Rows from expert 7 of block 3, named by matrix and row number. Rows with one number belong to one neuron. Each number is 200 + 40 x the weight over its row's rms, rounded and kept within 0 to 999. All counts start at 0. After the name is the row's rms in percent of the matrix's.
# up: expert up (model.blocks.3.mlp.up, 8x64x256), inputs 0-255
# down: expert down (model.blocks.3.mlp.down, 8x256x64, transposed), outputs 0-255
up.9,095,248,235,143,228,240,193,188,208,280,235,253,136,254,223,154,218,239,199,134,178,209,180,234,203,229,162,294,232,157,200,307,207,148,120,88,175,222,149,246,210,195,177,207,201,186,147,212,227,215,190,208,233,177,155,160,140,193,163,195,109,241,208,193,188,207,213,209,228,267,180,176,209,139,176,163,168,256,192,219,235,292,200,171,229,171,222,218,255,194,195,121,227,260,180,209,240,210,212,152,239,251,203,175,136,180,264,210,198,220,213,180,168,245,183,163,148,228,246,233,212,149,257,246,241,216,221,201,232,248,237,116,118,229,214,226,242,201,139,193,114,181,161,180,172,174,222,246,150,230,122,231,169,192,204,229,232,267,196,202,200,210,184,170,266,240,128,189,138,248,229,179,209,104,214,193,203,163,163,255,175,140,218,118,209,226,277,182,208,180,199,193,160,198,131,187,161,220,297,93,138,228,191,200,143,193,175,217,223,232,197,246,167,210,255,191,241,219,199,189,178,195,171,206,175,164,204,209,189,198,158,239,180,221,142,252,140,196,189,156,248,207,157,151,156,215,220,196,234,224,220,215,229,179,147,188,319
down.9,090,255,178,235,237,174,160,202,174,124,208,137,257,206,219,186,212,216,151,242,221,245,200,211,165,153,253,287,224,145,236,289,197,181,209,144,202,148,174,176,196,257,202,196,177,233,219,252,241,150,190,228,203,198,196,210,163,186,209,218,183,226,219,223,229,190,134,200,216,196,111,216,231,189,215,255,242,198,214,240,205,119,179,193,156,200,240,248,227,174,155,174,165,164,145,166,150,172,244,200,182,176,162,275,157,256,151,194,199,168,191,224,234,230,187,147,91,149,226,185,237,166,240,212,186,197,216,128,260,190,197,134,219,145,228,194,123,190,244,263,325,139,196,199,210,179,180,238,164,233,223,208,176,308,163,182,178,198,154,242,216,208,174,202,232,239,214,193,205,249,147,239,243,149,200,186,155,201,239,312,118,185,187,182,226,208,268,190,197,145,240,128,170,217,173,164,213,321,215,197,159,183,239,141,210,215,150,244,187,257,232,222,252,177,220,179,219,210,179,189,240,182,243,108,172,215,172,202,200,227,160,223,230,162,256,237,211,243,186,184,189,138,251,309,203,212,194,170,202,105,217,219,140,193,144,188,116
up.10,132,230,228,227,196,201,187,183,213,149,262,178,229,223,232,268,194,174,218,254,213,209,218,212,152,208,169,138,198,218,279,174,161,181,244,197,224,151,200,188,148,114,260,219,199,103,154,212,203,214,233,181,177,200,202,181,129,224,223,261,182,174,154,173,131,233,226,216,147,146,225,146,220,218,204,188,239,139,176,216,216,165,217,173,228,159,149,271,205,205,129,174,202,174,147,166,146,260,210,209,213,249,181,178,226,231,205,177,180,205,301,198,230,225,195,203,214,205,146,303,202,140,168,206,181,259,113,147,204,195,244,177,213,271,262,193,124,157,190,186,179,176,109,178,228,175,231,215,203,183,186,202,298,153,220,104,229,255,207,232,189,197,210,215,155,243,109,228,152,208,187,193,170,252,238,292,174,218,181,177,208,272,205,181,206,102,212,143,154,198,262,198,184,294,181,222,237,158,204,255,148,228,122,185,214,180,128,213,160,135,168,173,167,191,160,208,182,189,151,204,226,171,190,243,235,194,209,182,241,253,167,158,179,232,253,193,150,159,195,147,238,204,207,282,217,199,197,117,164,246,154,161,163,233,146,126,265
down.10,143,155,138,182,204,137,153,256,236,208,225,210,266,302,184,218,189,185,233,182,232,242,136,191,149,182,171,203,235,245,165,168,142,160,156,210,165,252,167,168,150,187,303,224,218,265,223,217,226,194,203,206,220,212,143,199,214,225,228,180,183,128,230,272,234,193,268,234,206,241,182,223,229,229,189,244,177,256,185,203,169,184,179,185,199,224,233,186,207,159,192,201,176,226,174,130,184,118,230,203,219,222,230,316,104,192,242,231,133,124,278,212,198,166,206,188,256,161,191,261,209,261,162,183,165,163,206,184,187,164,244,200,162,132,147,233,175,113,238,214,199,152,252,157,183,155,239,219,229,234,231,183,109,179,153,153,226,132,227,198,184,185,171,221,120,251,264,184,240,199,177,277,200,186,280,210,179,213,176,258,137,214,255,190,206,160,188,235,251,177,227,175,249,163,166,207,182,174,217,259,180,245,201,206,201,187,175,90,255,209,276,191,200,165,194,135,181,245,287,215,164,182,257,198,219,170,188,175,215,266,184,170,208,249,158,232,244,140,218,187,229,223,150,185,196,197,135,227,202,220,163,188,235,181,83,148,183
up.11,084,184,265,237,226,253,266,228,189,264,218,102,216,211,242,185,141,141,288,203,172,232,182,166,211,177,199,216,180,194,224,241,264,198,201,143,266,184,174,197,211,234,183,197,198,162,297,233,255,124,207,273,191,129,229,168,154,208,194,212,173,182,173,174,204,175,268,166,202,234,176,126,229,210,131,195,216,171,210,224,144,209,197,251,244,192,223,222,153,180,126,192,244,260,223,211,170,223,189,192,241,189,188,214,185,204,249,215,164,141,237,171,248,147,215,150,211,257,327,222,240,161,176,204,77,222,89,198,253,220,177,248,219,196,269,186,141,204,187,244,149,167,181,201,163,240,170,179,174,169,264,193,258,258,258,206,187,212,174,162,252,249,133,135,158,204,203,99,213,192,216,120,189,222,169,214,188,257,206,206,165,242,203,201,184,194,206,206,225,244,223,222,237,199,146,191,235,201,194,209,112,129,176,225,148,206,251,180,251,177,236,180,215,230,194,193,204,219,247,137,190,260,226,233,205,194,213,205,319,84,214,230,223,203,215,221,170,215,140,228,212,196,173,243,193,196,198,268,156,211,247,203,231,207,197,146,133
down.11,083,159,225,223,205,229,174,265,164,272,187,220,165,163,143,178,228,214,150,178,189,226,183,189,226,237,184,241,138,235,197,255,209,239,173,202,173,210,222,199,251,217,219,284,169,195,144,165,158,228,133,270,264,265,253,134,189,233,179,155,123,231,183,196,198,229,214,142,263,254,232,226,228,261,227,182,200,164,209,241,244,141,267,152,184,150,179,213,206,188,170,168,219,183,245,199,155,173,145,194,181,180,272,236,184,217,172,192,189,163,194,93,170,241,258,192,180,215,368,219,176,181,191,241,268,256,258,156,124,216,205,181,224,173,282,194,159,195,300,198,195,206,151,196,185,180,187,209,208,169,268,271,245,211,263,165,230,199,174,254,198,188,114,205,224,209,217,289,162,241,201,199,163,212,258,236,230,169,141,220,281,180,235,225,135,169,223,256,191,216,187,270,258,280,196,175,174,174,157,179,166,218,202,205,211,206,194,196,203,163,180,194,192,239,181,204,225,171,182,224,177,234,219,199,189,194,185,252,196,165,280,231,231,204,214,160,107,175,283,168,248,205,249,192,226,247,147,277,224,205,213,233,172,242,276,222,254
up.12,087,159,222,236,231,210,145,185,190,217,163,267,147,194,213,179,151,199,161,180,371,236,167,154,189,275,187,203,67,166,202,187,225,142,261,229,171,141,230,200,201,241,182,200,169,165,246,192,227,219,279,147,288,208,228,154,138,248,128,269,180,244,207,176,196,239,193,247,202,185,170,195,188,215,195,225,220,232,156,190,206,162,187,203,238,241,294,202,221,197,188,194,197,187,209,188,208,252,242,203,205,183,251,228,227,241,175,271,148,187,198,137,229,225,196,200,167,235,265,218,206,197,224,228,137,220,167,203,186,207,172,200,194,251,211,206,145,231,229,226,238,160,119,259,259,247,178,215,153,200,267,145,256,205,194,288,138,165,189,187,211,218,185,180,236,226,200,162,254,178,205,125,226,129,181,258,168,159,212,279,238,133,169,235,181,167,180,229,61,235,197,200,229,210,181,271,208,186,141,242,161,124,201,239,179,246,206,189,219,162,222,241,197,240,215,178,235,229,192,220,190,280,158,158,200,206,147,200,175,194,240,163,234,211,216,212,176,210,217,122,222,190,206,157,122,209,234,269,317,189,194,194,240,198,199,183,209
down.12,053,187,187,236,196,173,235,128,207,246,223,295,185,246,244,200,210,220,196,165,220,215,227,133,180,174,203,276,241,260,114,208,198,186,207,152,175,206,170,155,238,187,152,188,174,214,258,233,207,196,239,183,179,258,243,241,151,208,156,115,175,184,216,196,176,185,187,252,234,169,221,234,188,241,234,216,239,186,186,237,214,219,250,291,170,198,119,180,164,180,309,231,230,193,205,185,311,175,185,182,208,188,160,195,173,159,237,215,187,166,266,151,198,135,214,205,156,177,201,236,267,230,265,278,196,215,214,151,197,248,194,173,218,216,176,198,173,210,195,153,233,249,169,144,166,203,182,164,224,182,128,218,211,210,196,148,138,227,238,185,116,185,246,213,228,236,227,205,224,160,185,227,218,194,172,202,138,282,180,200,204,177,251,153,250,189,248,240,208,167,158,114,178,193,189,314,164,231,126,185,376,218,182,197,175,236,157,200,211,176,205,254,225,206,203,197,144,199,272,243,205,198,191,205,267,211,192,176,63,169,194,239,270,217,237,162,221,223,219,178,175,193,169,151,124,200,140,273,224,211,232,168,176,218,206,143,228
up.13,103,243,172,231,160,215,146,184,239,213,287,197,151,168,200,221,168,136,120,166,188,212,200,235,128,249,160,197,181,223,170,248,238,195,154,157,180,150,183,130,245,101,133,216,190,145,270,169,164,204,201,182,163,195,221,133,207,196,205,229,163,206,199,167,223,227,171,164,247,200,208,163,172,213,200,238,218,239,167,232,154,259,274,188,105,273,228,161,240,167,157,169,283,275,151,235,210,153,226,132,258,200,244,180,226,220,224,240,156,206,191,137,158,240,180,238,174,231,184,211,161,183,212,198,134,168,160,188,181,166,257,122,208,224,209,160,167,286,218,208,140,189,208,206,190,141,135,241,190,119,207,226,196,175,347,220,189,218,212,153,192,195,217,209,211,200,243,214,228,194,197,198,89,204,168,189,202,191,89,236,229,220,205,218,251,119,174,215,191,190,190,216,201,224,169,178,221,191,138,226,184,200,152,155,189,172,206,215,249,250,192,172,188,240,264,114,230,150,235,187,172,162,202,240,186,200,204,116,218,171,217,227,213,269,170,248,145,127,187,173,293,167,175,209,247,254,163,208,191,178,151,208,121,205,147,219,219
down.13,087,221,213,202,249,142,292,187,204,218,208,134,197,176,219,219,146,157,281,221,214,167,201,183,173,165,185,134,169,220,152,167,223,207,241,158,213,233,168,196,158,197,182,159,190,231,186,260,238,175,194,66,154,192,297,206,233,185,221,270,122,130,239,248,190,186,201,219,212,217,262,126,138,146,263,176,242,235,177,228,221,180,179,167,260,206,165,127,189,242,188,237,223,246,232,203,201,270,306,162,144,104,215,208,179,163,160,238,177,192,221,160,144,209,234,255,165,205,219,200,189,160,96,232,228,163,153,217,211,193,228,240,208,233,197,171,249,260,150,219,196,191,190,246,218,209,246,278,158,160,151,167,200,203,154,264,247,227,177,254,231,222,177,213,225,199,141,213,184,143,191,191,262,174,175,160,210,188,224,213,217,221,273,220,186,221,166,168,235,154,226,230,134,238,95,212,167,212,177,179,214,253,176,146,169,141,262,175,207,206,183,180,314,170,176,300,227,244,226,193,218,225,222,185,187,201,168,253,176,236,170,147,250,137,171,189,251,213,186,208,236,188,119,183,188,217,262,163,208,215,178,228,244,185,152,217,137
up.14,123,218,160,227,212,213,192,196,191,221,277,236,157,231,295,222,91,247,235,180,219,204,205,171,159,238,173,270,175,221,266,216,212,146,211,201,241,201,216,186,139,143,188,231,175,164,193,211,252,185,200,202,151,219,230,140,207,174,247,231,163,254,227,230,297,225,236,169,191,242,226,145,208,273,199,249,202,140,178,210,125,233,191,209,146,247,218,198,241,226,139,157,247,185,80,173,196,270,201,144,202,191,158,198,165,177,208,190,203,182,127,188,202,213,177,172,173,193,157,208,228,151,210,248,123,272,156,183,201,226,163,235,211,262,218,207,198,228,226,196,201,156,192,183,182,147,121,163,229,242,209,241,232,172,185,155,194,188,234,150,160,173,235,224,221,209,149,237,215,217,221,166,167,216,190,270,193,204,121,182,252,240,132,189,252,219,92,233,189,279,228,222,205,170,185,241,141,188,142,285,153,198,223,256,187,202,220,285,166,240,167,293,161,216,187,132,181,165,213,210,237,178,237,190,177,175,210,175,242,205,145,175,195,262,192,238,145,111,199,199,184,173,186,252,177,57,145,179,187,232,148,141,151,254,207,176,179
down.14,152,212,162,212,174,288,150,179,168,254,273,244,205,302,229,155,248,302,213,181,204,164,147,255,199,253,189,222,236,209,310,177,199,160,215,203,202,173,205,203,203,148,273,183,161,201,217,161,169,213,155,159,210,223,179,268,220,207,159,225,213,223,178,142,123,201,235,230,200,148,256,204,206,197,201,161,176,258,206,163,192,206,218,162,245,238,189,140,209,156,187,213,129,206,97,209,202,184,192,185,163,301,285,261,248,186,215,105,207,224,154,201,241,164,183,183,180,139,169,133,191,158,200,180,160,127,201,218,201,246,201,218,200,147,182,157,125,223,217,124,225,93,206,231,174,162,261,234,225,250,210,194,208,206,174,197,199,229,158,159,199,212,215,220,235,228,263,155,208,178,225,174,194,190,206,217,145,216,222,153,229,194,249,197,235,236,171,157,188,364,182,184,140,179,170,204,191,201,211,214,223,184,221,266,197,192,226,218,116,238,188,221,205,170,203,186,238,204,175,213,130,184,208,236,184,224,197,278,176,214,233,166,205,199,248,211,290,169,249,274,153,177,163,194,234,287,201,122,238,159,274,192,224,217,218,166,153
up.15,093,174,274,195,219,191,199,201,171,145,214,171,204,213,201,270,248,223,211,175,163,236,149,166,182,230,215,203,227,220,191,205,186,191,200,233,214,162,151,154,162,154,157,177,112,289,128,218,171,214,253,131,171,219,268,167,197,193,205,183,220,287,151,274,274,182,224,268,249,207,191,109,228,187,165,247,167,235,162,182,172,172,188,192,216,143,220,223,201,153,188,221,192,209,238,177,221,247,192,140,218,184,246,223,199,228,145,209,229,100,188,223,170,246,263,194,216,270,191,254,232,204,197,164,168,265,193,238,150,202,255,124,180,148,169,213,270,226,264,141,232,191,203,154,200,110,131,188,159,172,213,227,211,248,212,227,151,109,204,246,199,154,265,292,217,103,157,247,236,245,168,204,151,216,238,211,172,173,191,214,126,246,133,200,264,135,187,220,213,241,128,252,158,183,196,231,156,187,232,277,185,217,140,226,166,214,225,205,221,190,271,179,202,181,184,250,191,270,148,205,205,234,252,199,163,144,188,189,209,248,185,161,201,164,225,145,277,126,203,175,249,203,172,211,152,193,284,137,202,157,243,196,222,198,174,196,250
down.15,077,205,205,238,201,195,188,174,229,261,156,197,187,203,206,156,269,165,252,193,207,210,214,297,182,260,141,194,251,144,165,233,222,163,208,141,206,209,153,243,188,197,181,247,140,211,184,210,197,139,235,99,184,178,203,245,229,160,282,204,249,200,201,208,250,181,219,189,181,174,219,185,283,179,274,226,287,254,181,227,209,164,226,199,157,192,187,246,176,200,179,291,219,186,176,219,182,209,351,265,246,36,234,271,202,235,230,205,185,224,175,265,197,162,259,199,234,142,218,185,268,188,237,224,210,158,208,211,249,219,189,162,225,177,259,242,200,200,139,256,174,227,216,197,208,138,213,267,157,235,217,266,198,213,180,184,215,248,248,190,194,185,189,208,196,215,207,212,186,162,220,250,190,192,173,193,151,200,227,237,226,213,263,109,185,141,209,193,179,238,297,234,188,115,180,203,228,224,227,181,153,241,238,190,231,173,187,203,105,178,265,192,187,232,137,158,231,211,121,143,218,218,172,165,201,254,151,229,233,153,225,227,197,224,231,283,174,202,198,237,268,171,212,204,182,195,267,285,213,191,162,212,266,164,197,145,207
up.16,096,215,257,193,248,186,156,183,149,270,197,135,180,258,189,244,182,155,211,259,221,206,176,235,168,231,179,214,232,177,276,201,229,167,188,198,204,151,236,220,185,174,186,245,204,162,201,240,200,152,258,181,183,143,179,146,189,268,245,199,154,199,183,149,169,212,236,256,138,173,273,173,208,204,242,176,229,209,184,213,277,172,176,188,187,179,211,233,136,176,208,78,216,191,208,191,175,198,300,254,195,168,150,207,219,201,179,216,194,186,213,177,178,99,126,177,154,184,239,207,152,164,284,280,179,253,167,162,188,185,156,181,288,231,237,179,180,181,198,194,176,223,248,217,139,198,292,230,200,244,344,211,239,287,224,156,260,167,190,184,152,172,126,147,189,191,191,228,205,218,226,181,184,221,237,255,158,196,195,219,175,255,190,165,218,147,174,159,132,264,226,200,254,204,195,204,209,142,84,173,189,228,224,226,212,157,149,229,187,196,231,233,248,282,185,244,182,229,227,252,137,162,227,214,165,203,148,198,206,103,248,198,184,214,189,150,186,252,238,225,203,247,325,134,208,197,215,218,202,236,239,213,166,239,204,178,174
down.16,084,243,190,205,208,250,137,141,192,172,204,251,252,216,185,193,219,149,253,161,179,156,194,262,222,150,218,193,220,193,181,212,194,220,207,229,166,215,187,169,194,165,69,102,187,180,250,186,197,170,274,262,169,190,183,268,189,225,248,252,138,137,303,163,156,198,140,108,217,219,128,157,194,264,225,243,155,164,223,167,215,186,235,298,215,221,205,168,283,175,182,178,223,203,174,194,187,218,247,182,192,208,113,206,210,168,208,166,214,193,183,288,211,232,147,225,140,185,172,185,255,206,187,159,162,241,218,181,244,185,133,199,179,124,196,275,188,180,109,257,218,184,193,272,200,233,152,194,132,171,215,215,151,237,174,169,283,199,218,191,184,209,197,178,244,156,215,169,199,250,228,268,182,224,147,193,167,159,219,253,212,209,139,137,234,152,190,164,220,202,194,163,170,225,208,170,188,262,250,171,177,214,213,165,122,239,153,248,217,226,220,210,222,244,188,222,191,222,264,215,162,150,129,186,168,142,234,218,191,242,248,227,265,208,211,197,242,218,127,103,204,294,237,211,159,186,145,207,210,213,148,132,201,227,163,239,266
up.17,078,118,176,218,188,143,156,176,193,183,236,229,194,202,175,209,207,236,209,176,205,161,160,213,190,215,210,237,243,222,155,190,174,182,186,238,192,214,100,237,233,189,230,177,186,203,230,253,221,184,154,144,145,325,236,215,183,184,178,123,207,264,135,239,221,198,204,219,138,172,324,263,193,250,204,192,207,223,183,209,194,267,256,244,279,250,173,135,228,158,162,274,204,219,234,243,259,186,219,210,203,137,122,172,293,215,213,223,165,224,229,208,224,218,155,177,225,186,137,173,224,215,172,235,171,201,222,206,102,147,292,199,180,222,175,178,159,200,283,211,180,190,187,187,306,186,151,178,206,163,199,192,234,133,206,221,211,205,205,168,168,249,173,217,156,241,183,152,193,171,186,228,167,146,210,202,163,216,213,149,218,243,223,144,275,211,197,178,242,137,240,125,262,188,242,221,276,164,313,208,178,164,217,136,131,196,201,175,153,178,213,209,232,185,158,180,162,178,184,182,221,224,107,208,210,214,244,172,254,204,85,220,169,207,239,225,150,137,162,184,199,155,109,226,187,209,139,190,194,234,228,205,165,224,201,138,223
down.17,068,204,162,185,238,151,226,207,204,156,218,186,231,165,178,247,234,135,204,223,212,171,160,201,167,181,178,219,216,169,257,248,236,222,181,142,184,136,153,255,147,129,96,160,156,197,266,192,283,194,236,229,144,169,217,243,185,149,211,186,201,194,317,198,211,151,182,117,163,209,189,188,177,215,170,246,258,145,196,135,184,244,169,192,192,239,155,196,210,179,161,115,173,257,182,150,229,172,230,244,184,203,144,194,212,211,188,180,212,196,237,339,136,151,187,190,202,192,182,159,179,217,158,240,102,123,192,197,305,273,222,250,182,182,231,213,227,234,175,209,259,167,212,246,240,218,238,148,181,195,233,176,191,225,141,157,208,248,194,289,224,187,278,233,168,199,209,222,210,154,210,245,230,230,157,180,175,169,264,270,204,197,181,175,293,218,231,200,233,166,205,187,177,148,140,187,142,230,153,226,117,260,235,170,177,199,166,175,207,242,211,191,235,148,189,161,240,216,244,164,172,150,246,184,188,162,171,163,260,197,184,178,255,186,230,238,332,256,198,185,176,181,193,202,250,247,121,187,226,187,169,176,207,196,162,206,150
up.18,077,288,193,197,229,224,170,247,173,199,238,161,166,166,212,263,150,159,174,234,244,175,200,188,215,279,233,162,226,169,221,182,167,183,266,136,221,140,163,219,152,188,185,150,187,181,236,150,193,146,260,185,187,162,238,123,126,180,222,243,237,243,152,223,197,207,245,307,147,191,182,146,199,190,164,221,243,215,105,165,189,131,204,168,220,225,212,218,216,245,200,108,212,186,211,214,224,252,278,277,151,213,175,181,223,236,179,174,154,197,248,257,129,201,160,242,174,264,256,181,155,144,203,267,207,238,164,195,175,213,182,207,244,197,254,220,100,185,209,144,186,216,148,249,104,183,156,254,225,134,276,221,270,331,191,194,211,221,149,216,156,138,185,157,141,208,206,169,199,223,247,172,185,181,159,217,197,210,127,261,216,270,140,220,283,176,165,148,202,189,161,194,202,175,218,148,164,170,206,240,176,210,151,242,175,245,236,233,218,237,243,191,206,191,155,188,200,229,142,234,194,187,235,205,170,197,179,180,173,203,304,160,241,206,171,212,121,154,218,158,224,234,267,158,193,150,175,210,173,218,190,206,187,229,169,169,176
down.18,073,233,262,187,172,124,239,207,136,271,213,252,177,209,235,182,119,265,257,160,189,183,198,194,232,214,206,234,158,219,313,122,157,145,230,180,211,118,212,169,215,216,224,199,185,204,217,300,183,181,150,214,181,195,172,274,127,214,194,184,191,172,220,221,151,121,229,253,274,217,176,245,201,212,214,140,217,176,194,184,204,203,206,158,211,172,122,281,193,183,200,191,207,146,212,132,162,195,205,212,169,155,194,175,212,148,212,136,208,168,258,210,185,153,194,189,199,213,248,237,178,261,215,223,236,221,190,120,311,254,150,145,270,236,178,193,241,195,143,190,249,198,252,208,179,246,204,213,192,234,283,125,252,186,193,185,190,173,237,112,181,180,266,180,197,190,158,232,175,199,242,212,230,112,214,151,218,139,237,228,193,171,145,218,262,204,209,264,208,236,219,274,232,174,221,169,184,131,92,247,175,173,241,249,210,241,230,151,170,192,227,223,195,205,161,261,205,203,209,149,171,256,142,207,241,209,204,155,240,270,187,263,259,212,186,177,234,185,215,253,206,176,197,227,131,230,185,186,204,205,211,243,271,155,182,116,162
up.19,104,261,188,241,200,221,190,304,181,155,200,295,184,178,258,194,176,177,227,236,130,257,197,160,181,118,201,207,154,191,209,216,194,111,247,263,189,190,216,192,213,126,177,188,177,134,237,237,241,110,304,254,202,209,256,190,169,142,166,139,220,227,181,172,221,189,215,143,204,272,147,222,227,216,189,193,270,240,267,169,218,204,191,190,225,233,208,202,196,194,168,216,201,259,182,180,201,181,158,139,255,158,229,183,162,129,223,245,187,161,201,195,201,231,223,257,188,207,260,240,197,211,222,209,156,237,179,195,222,247,150,247,203,209,203,247,165,198,170,188,107,164,180,213,189,225,150,218,296,232,180,188,139,211,167,272,184,209,214,171,220,198,223,206,240,232,185,335,232,152,221,143,195,188,171,221,226,206,125,108,158,151,200,196,190,236,192,172,262,175,237,267,234,177,139,153,211,130,127,187,157,125,238,145,159,216,209,225,188,249,165,240,209,99,245,149,185,207,212,186,246,182,228,187,170,197,182,227,233,309,195,171,194,211,222,205,172,146,200,171,174,221,205,194,234,159,210,213,89,166,198,170,160,229,170,276,231
down.19,097,189,258,191,175,152,178,177,201,214,176,186,288,168,198,191,209,74,167,169,264,170,261,226,216,194,141,151,158,210,161,169,180,214,222,158,198,181,124,182,197,255,170,159,243,183,201,215,167,123,180,257,205,144,163,243,213,255,253,183,166,198,149,219,211,237,115,143,264,203,179,217,256,229,157,192,162,195,203,179,194,253,257,278,194,178,166,225,193,237,221,180,236,191,197,165,263,201,175,274,228,222,244,178,188,262,178,175,177,198,204,140,214,217,232,205,152,217,145,171,194,185,248,237,265,344,241,209,241,221,188,199,294,222,200,250,203,187,246,204,134,253,236,193,233,191,240,141,222,206,225,218,93,224,205,241,217,179,270,142,95,200,203,189,146,128,170,233,173,215,212,320,187,235,177,218,241,202,147,229,127,203,229,190,199,189,245,224,209,153,207,188,206,238,203,219,162,179,219,266,162,213,216,218,211,200,218,201,157,190,182,204,202,197,138,121,173,214,223,301,184,153,231,172,124,162,223,217,179,222,208,199,221,191,169,236,214,203,79,187,208,233,253,236,199,190,160,212,232,180,202,108,210,227,242,263,254
up.20,073,278,242,166,183,248,173,307,187,151,242,161,145,213,194,262,102,209,163,270,239,277,208,271,173,290,245,178,177,206,136,279,163,197,247,146,197,148,161,171,162,134,131,211,232,169,231,128,246,184,202,211,214,162,187,176,170,168,230,110,270,152,140,210,192,210,262,239,225,245,195,169,157,179,139,193,247,261,213,246,199,177,198,159,179,159,191,230,196,172,134,155,166,243,103,255,150,219,285,181,192,163,246,181,190,279,154,243,155,103,207,190,217,254,164,203,169,200,232,223,155,220,247,177,233,219,147,213,167,169,205,228,263,228,201,117,193,215,210,184,186,125,209,233,107,285,164,141,120,244,181,215,173,227,235,204,200,175,272,219,227,143,194,178,187,204,196,165,204,168,258,163,145,167,158,192,200,231,174,223,198,184,146,193,202,166,244,248,203,222,221,191,268,213,140,216,200,210,192,216,118,185,183,213,201,227,193,193,174,185,199,182,177,203,162,195,175,209,206,245,180,147,143,212,157,173,167,129,210,205,190,236,262,221,197,234,188,227,193,158,192,190,186,246,236,166,218,227,224,261,243,278,254,221,171,203,186
down.20,092,234,166,160,285,250,244,220,202,264,193,247,192,189,210,167,192,222,177,175,199,162,186,201,224,220,198,189,132,208,184,183,287,146,197,162,232,171,229,242,137,177,243,191,231,215,230,230,164,191,129,254,201,217,120,225,214,195,216,213,205,253,239,194,209,182,140,192,186,151,328,170,134,114,0,249,201,167,188,212,167,173,183,188,191,187,236,208,113,183,284,204,235,233,215,178,126,149,191,132,204,117,198,201,204,156,193,172,187,206,215,270,151,241,212,205,178,190,227,207,141,191,167,214,233,163,235,238,181,131,182,268,229,279,239,130,248,208,197,235,206,242,177,210,189,207,216,146,224,243,184,181,258,201,131,189,195,222,198,215,121,165,206,272,223,212,153,142,174,156,214,212,171,198,154,196,210,231,227,177,187,189,249,192,220,205,185,211,168,229,163,270,253,172,237,239,209,272,289,183,258,177,199,215,111,173,226,199,254,212,215,193,206,174,217,249,187,175,183,204,211,206,245,229,114,246,173,186,170,178,184,227,170,204,181,176,211,175,165,195,218,182,301,322,210,183,207,172,195,207,220,209,246,234,249,129,176
up.21,118,232,217,181,198,177,142,199,186,118,242,199,163,241,261,175,72,162,190,240,202,195,216,194,167,228,169,187,187,200,240,151,232,203,199,191,179,215,209,165,208,140,147,88,113,178,226,210,153,212,273,213,188,206,265,223,108,160,114,259,200,207,182,184,153,210,193,188,252,188,237,137,140,158,201,79,239,229,198,191,214,207,135,221,179,131,216,238,189,203,157,145,208,160,188,223,165,249,211,204,181,276,222,220,146,238,227,138,296,186,236,164,197,239,192,182,237,200,141,312,224,186,202,220,167,268,142,191,185,226,224,192,208,254,242,265,174,246,229,220,223,212,98,189,153,196,192,247,194,216,166,253,230,195,212,153,175,212,164,182,194,202,161,202,173,276,231,192,202,170,242,187,120,243,236,213,182,229,181,217,242,187,159,231,193,194,177,223,201,207,275,189,185,170,193,197,144,235,200,221,143,159,174,181,169,211,198,192,195,197,198,217,118,181,263,270,163,287,130,225,147,192,176,211,211,160,209,143,246,271,190,153,206,231,207,177,105,202,182,163,236,221,179,230,238,185,192,288,188,174,226,176,84,265,214,199,181
down.21,131,213,227,222,216,196,177,237,285,149,218,203,176,212,215,171,237,146,251,218,221,172,220,205,187,133,181,169,250,202,169,134,231,214,204,176,237,133,184,277,197,158,155,218,123,209,146,208,251,215,255,199,163,210,200,212,127,205,212,213,214,164,219,93,201,216,182,214,203,134,175,215,208,199,213,263,261,196,210,115,200,262,121,167,226,233,235,228,187,215,208,210,197,254,210,120,176,152,217,241,252,218,179,291,243,232,212,131,288,232,173,236,139,171,151,145,261,79,196,289,193,190,190,200,170,151,204,297,197,181,154,134,150,248,156,262,204,231,169,244,161,175,234,177,181,153,195,232,146,207,216,159,218,198,232,199,191,132,283,239,232,201,220,208,140,187,174,248,235,199,173,248,246,163,225,222,198,159,214,217,203,197,135,235,251,195,257,176,178,254,159,208,212,252,215,208,193,187,199,245,189,161,283,170,227,202,210,211,244,216,243,216,304,159,173,166,189,275,264,195,230,195,229,217,203,186,182,247,150,194,217,190,190,205,218,197,214,301,252,260,267,139,165,231,221,114,194,152,197,218,158,222,283,195,253,229,197
up.22,129,258,278,168,236,253,121,292,248,163,183,221,162,133,221,271,166,221,177,200,194,278,187,198,162,236,246,194,145,294,158,147,187,142,207,206,142,167,209,200,110,126,178,188,177,180,218,40,206,179,249,196,189,220,234,208,154,262,175,229,253,194,246,199,193,255,270,215,226,201,192,198,215,136,230,217,206,229,185,206,196,190,169,174,170,196,189,209,224,271,213,151,186,231,191,213,120,193,236,206,197,147,221,220,197,247,155,209,194,133,244,199,143,195,204,242,186,251,155,179,178,162,232,267,200,215,220,200,169,178,207,200,153,268,196,212,194,195,236,279,171,219,188,266,155,255,194,186,192,209,220,271,234,212,188,202,204,162,250,244,222,169,244,201,250,199,192,299,184,179,267,160,164,215,172,179,191,42,205,254,251,185,151,181,175,153,217,267,185,235,215,190,197,177,246,199,167,160,180,184,154,141,168,187,237,203,193,217,164,267,222,235,197,205,240,199,234,152,142,289,160,158,155,230,170,237,187,185,90,232,283,237,228,249,191,207,193,219,204,176,210,192,222,175,210,199,266,191,222,215,225,277,255,222,162,198,229
down.22,100,65,213,207,197,176,207,190,225,259,183,190,118,219,158,232,159,220,169,203,208,171,217,162,219,220,195,203,128,223,149,236,302,237,139,188,253,218,149,237,192,196,169,242,161,191,100,67,267,220,169,219,203,233,226,153,159,152,235,234,186,218,194,158,221,181,209,186,202,195,210,207,191,125,268,202,127,171,179,228,166,194,211,121,193,203,233,198,134,195,226,170,212,205,222,186,169,215,249,159,220,189,216,184,170,211,163,199,180,166,178,232,207,223,245,179,178,158,260,228,101,169,147,244,239,218,246,211,103,204,210,130,238,127,211,194,208,199,283,236,216,205,163,190,259,207,176,220,222,205,178,176,246,227,192,187,171,215,187,263,265,202,168,202,204,199,181,310,227,195,175,225,176,142,245,213,220,61,236,181,232,226,181,247,215,250,186,238,236,231,217,314,220,206,127,244,221,114,223,211,191,240,228,211,274,203,238,215,234,182,242,211,230,177,242,188,208,183,148,91,211,239,217,202,176,301,141,239,139,188,165,184,184,183,166,174,188,198,194,277,168,207,228,167,202,218,255,219,182,198,215,270,208,175,169,167,201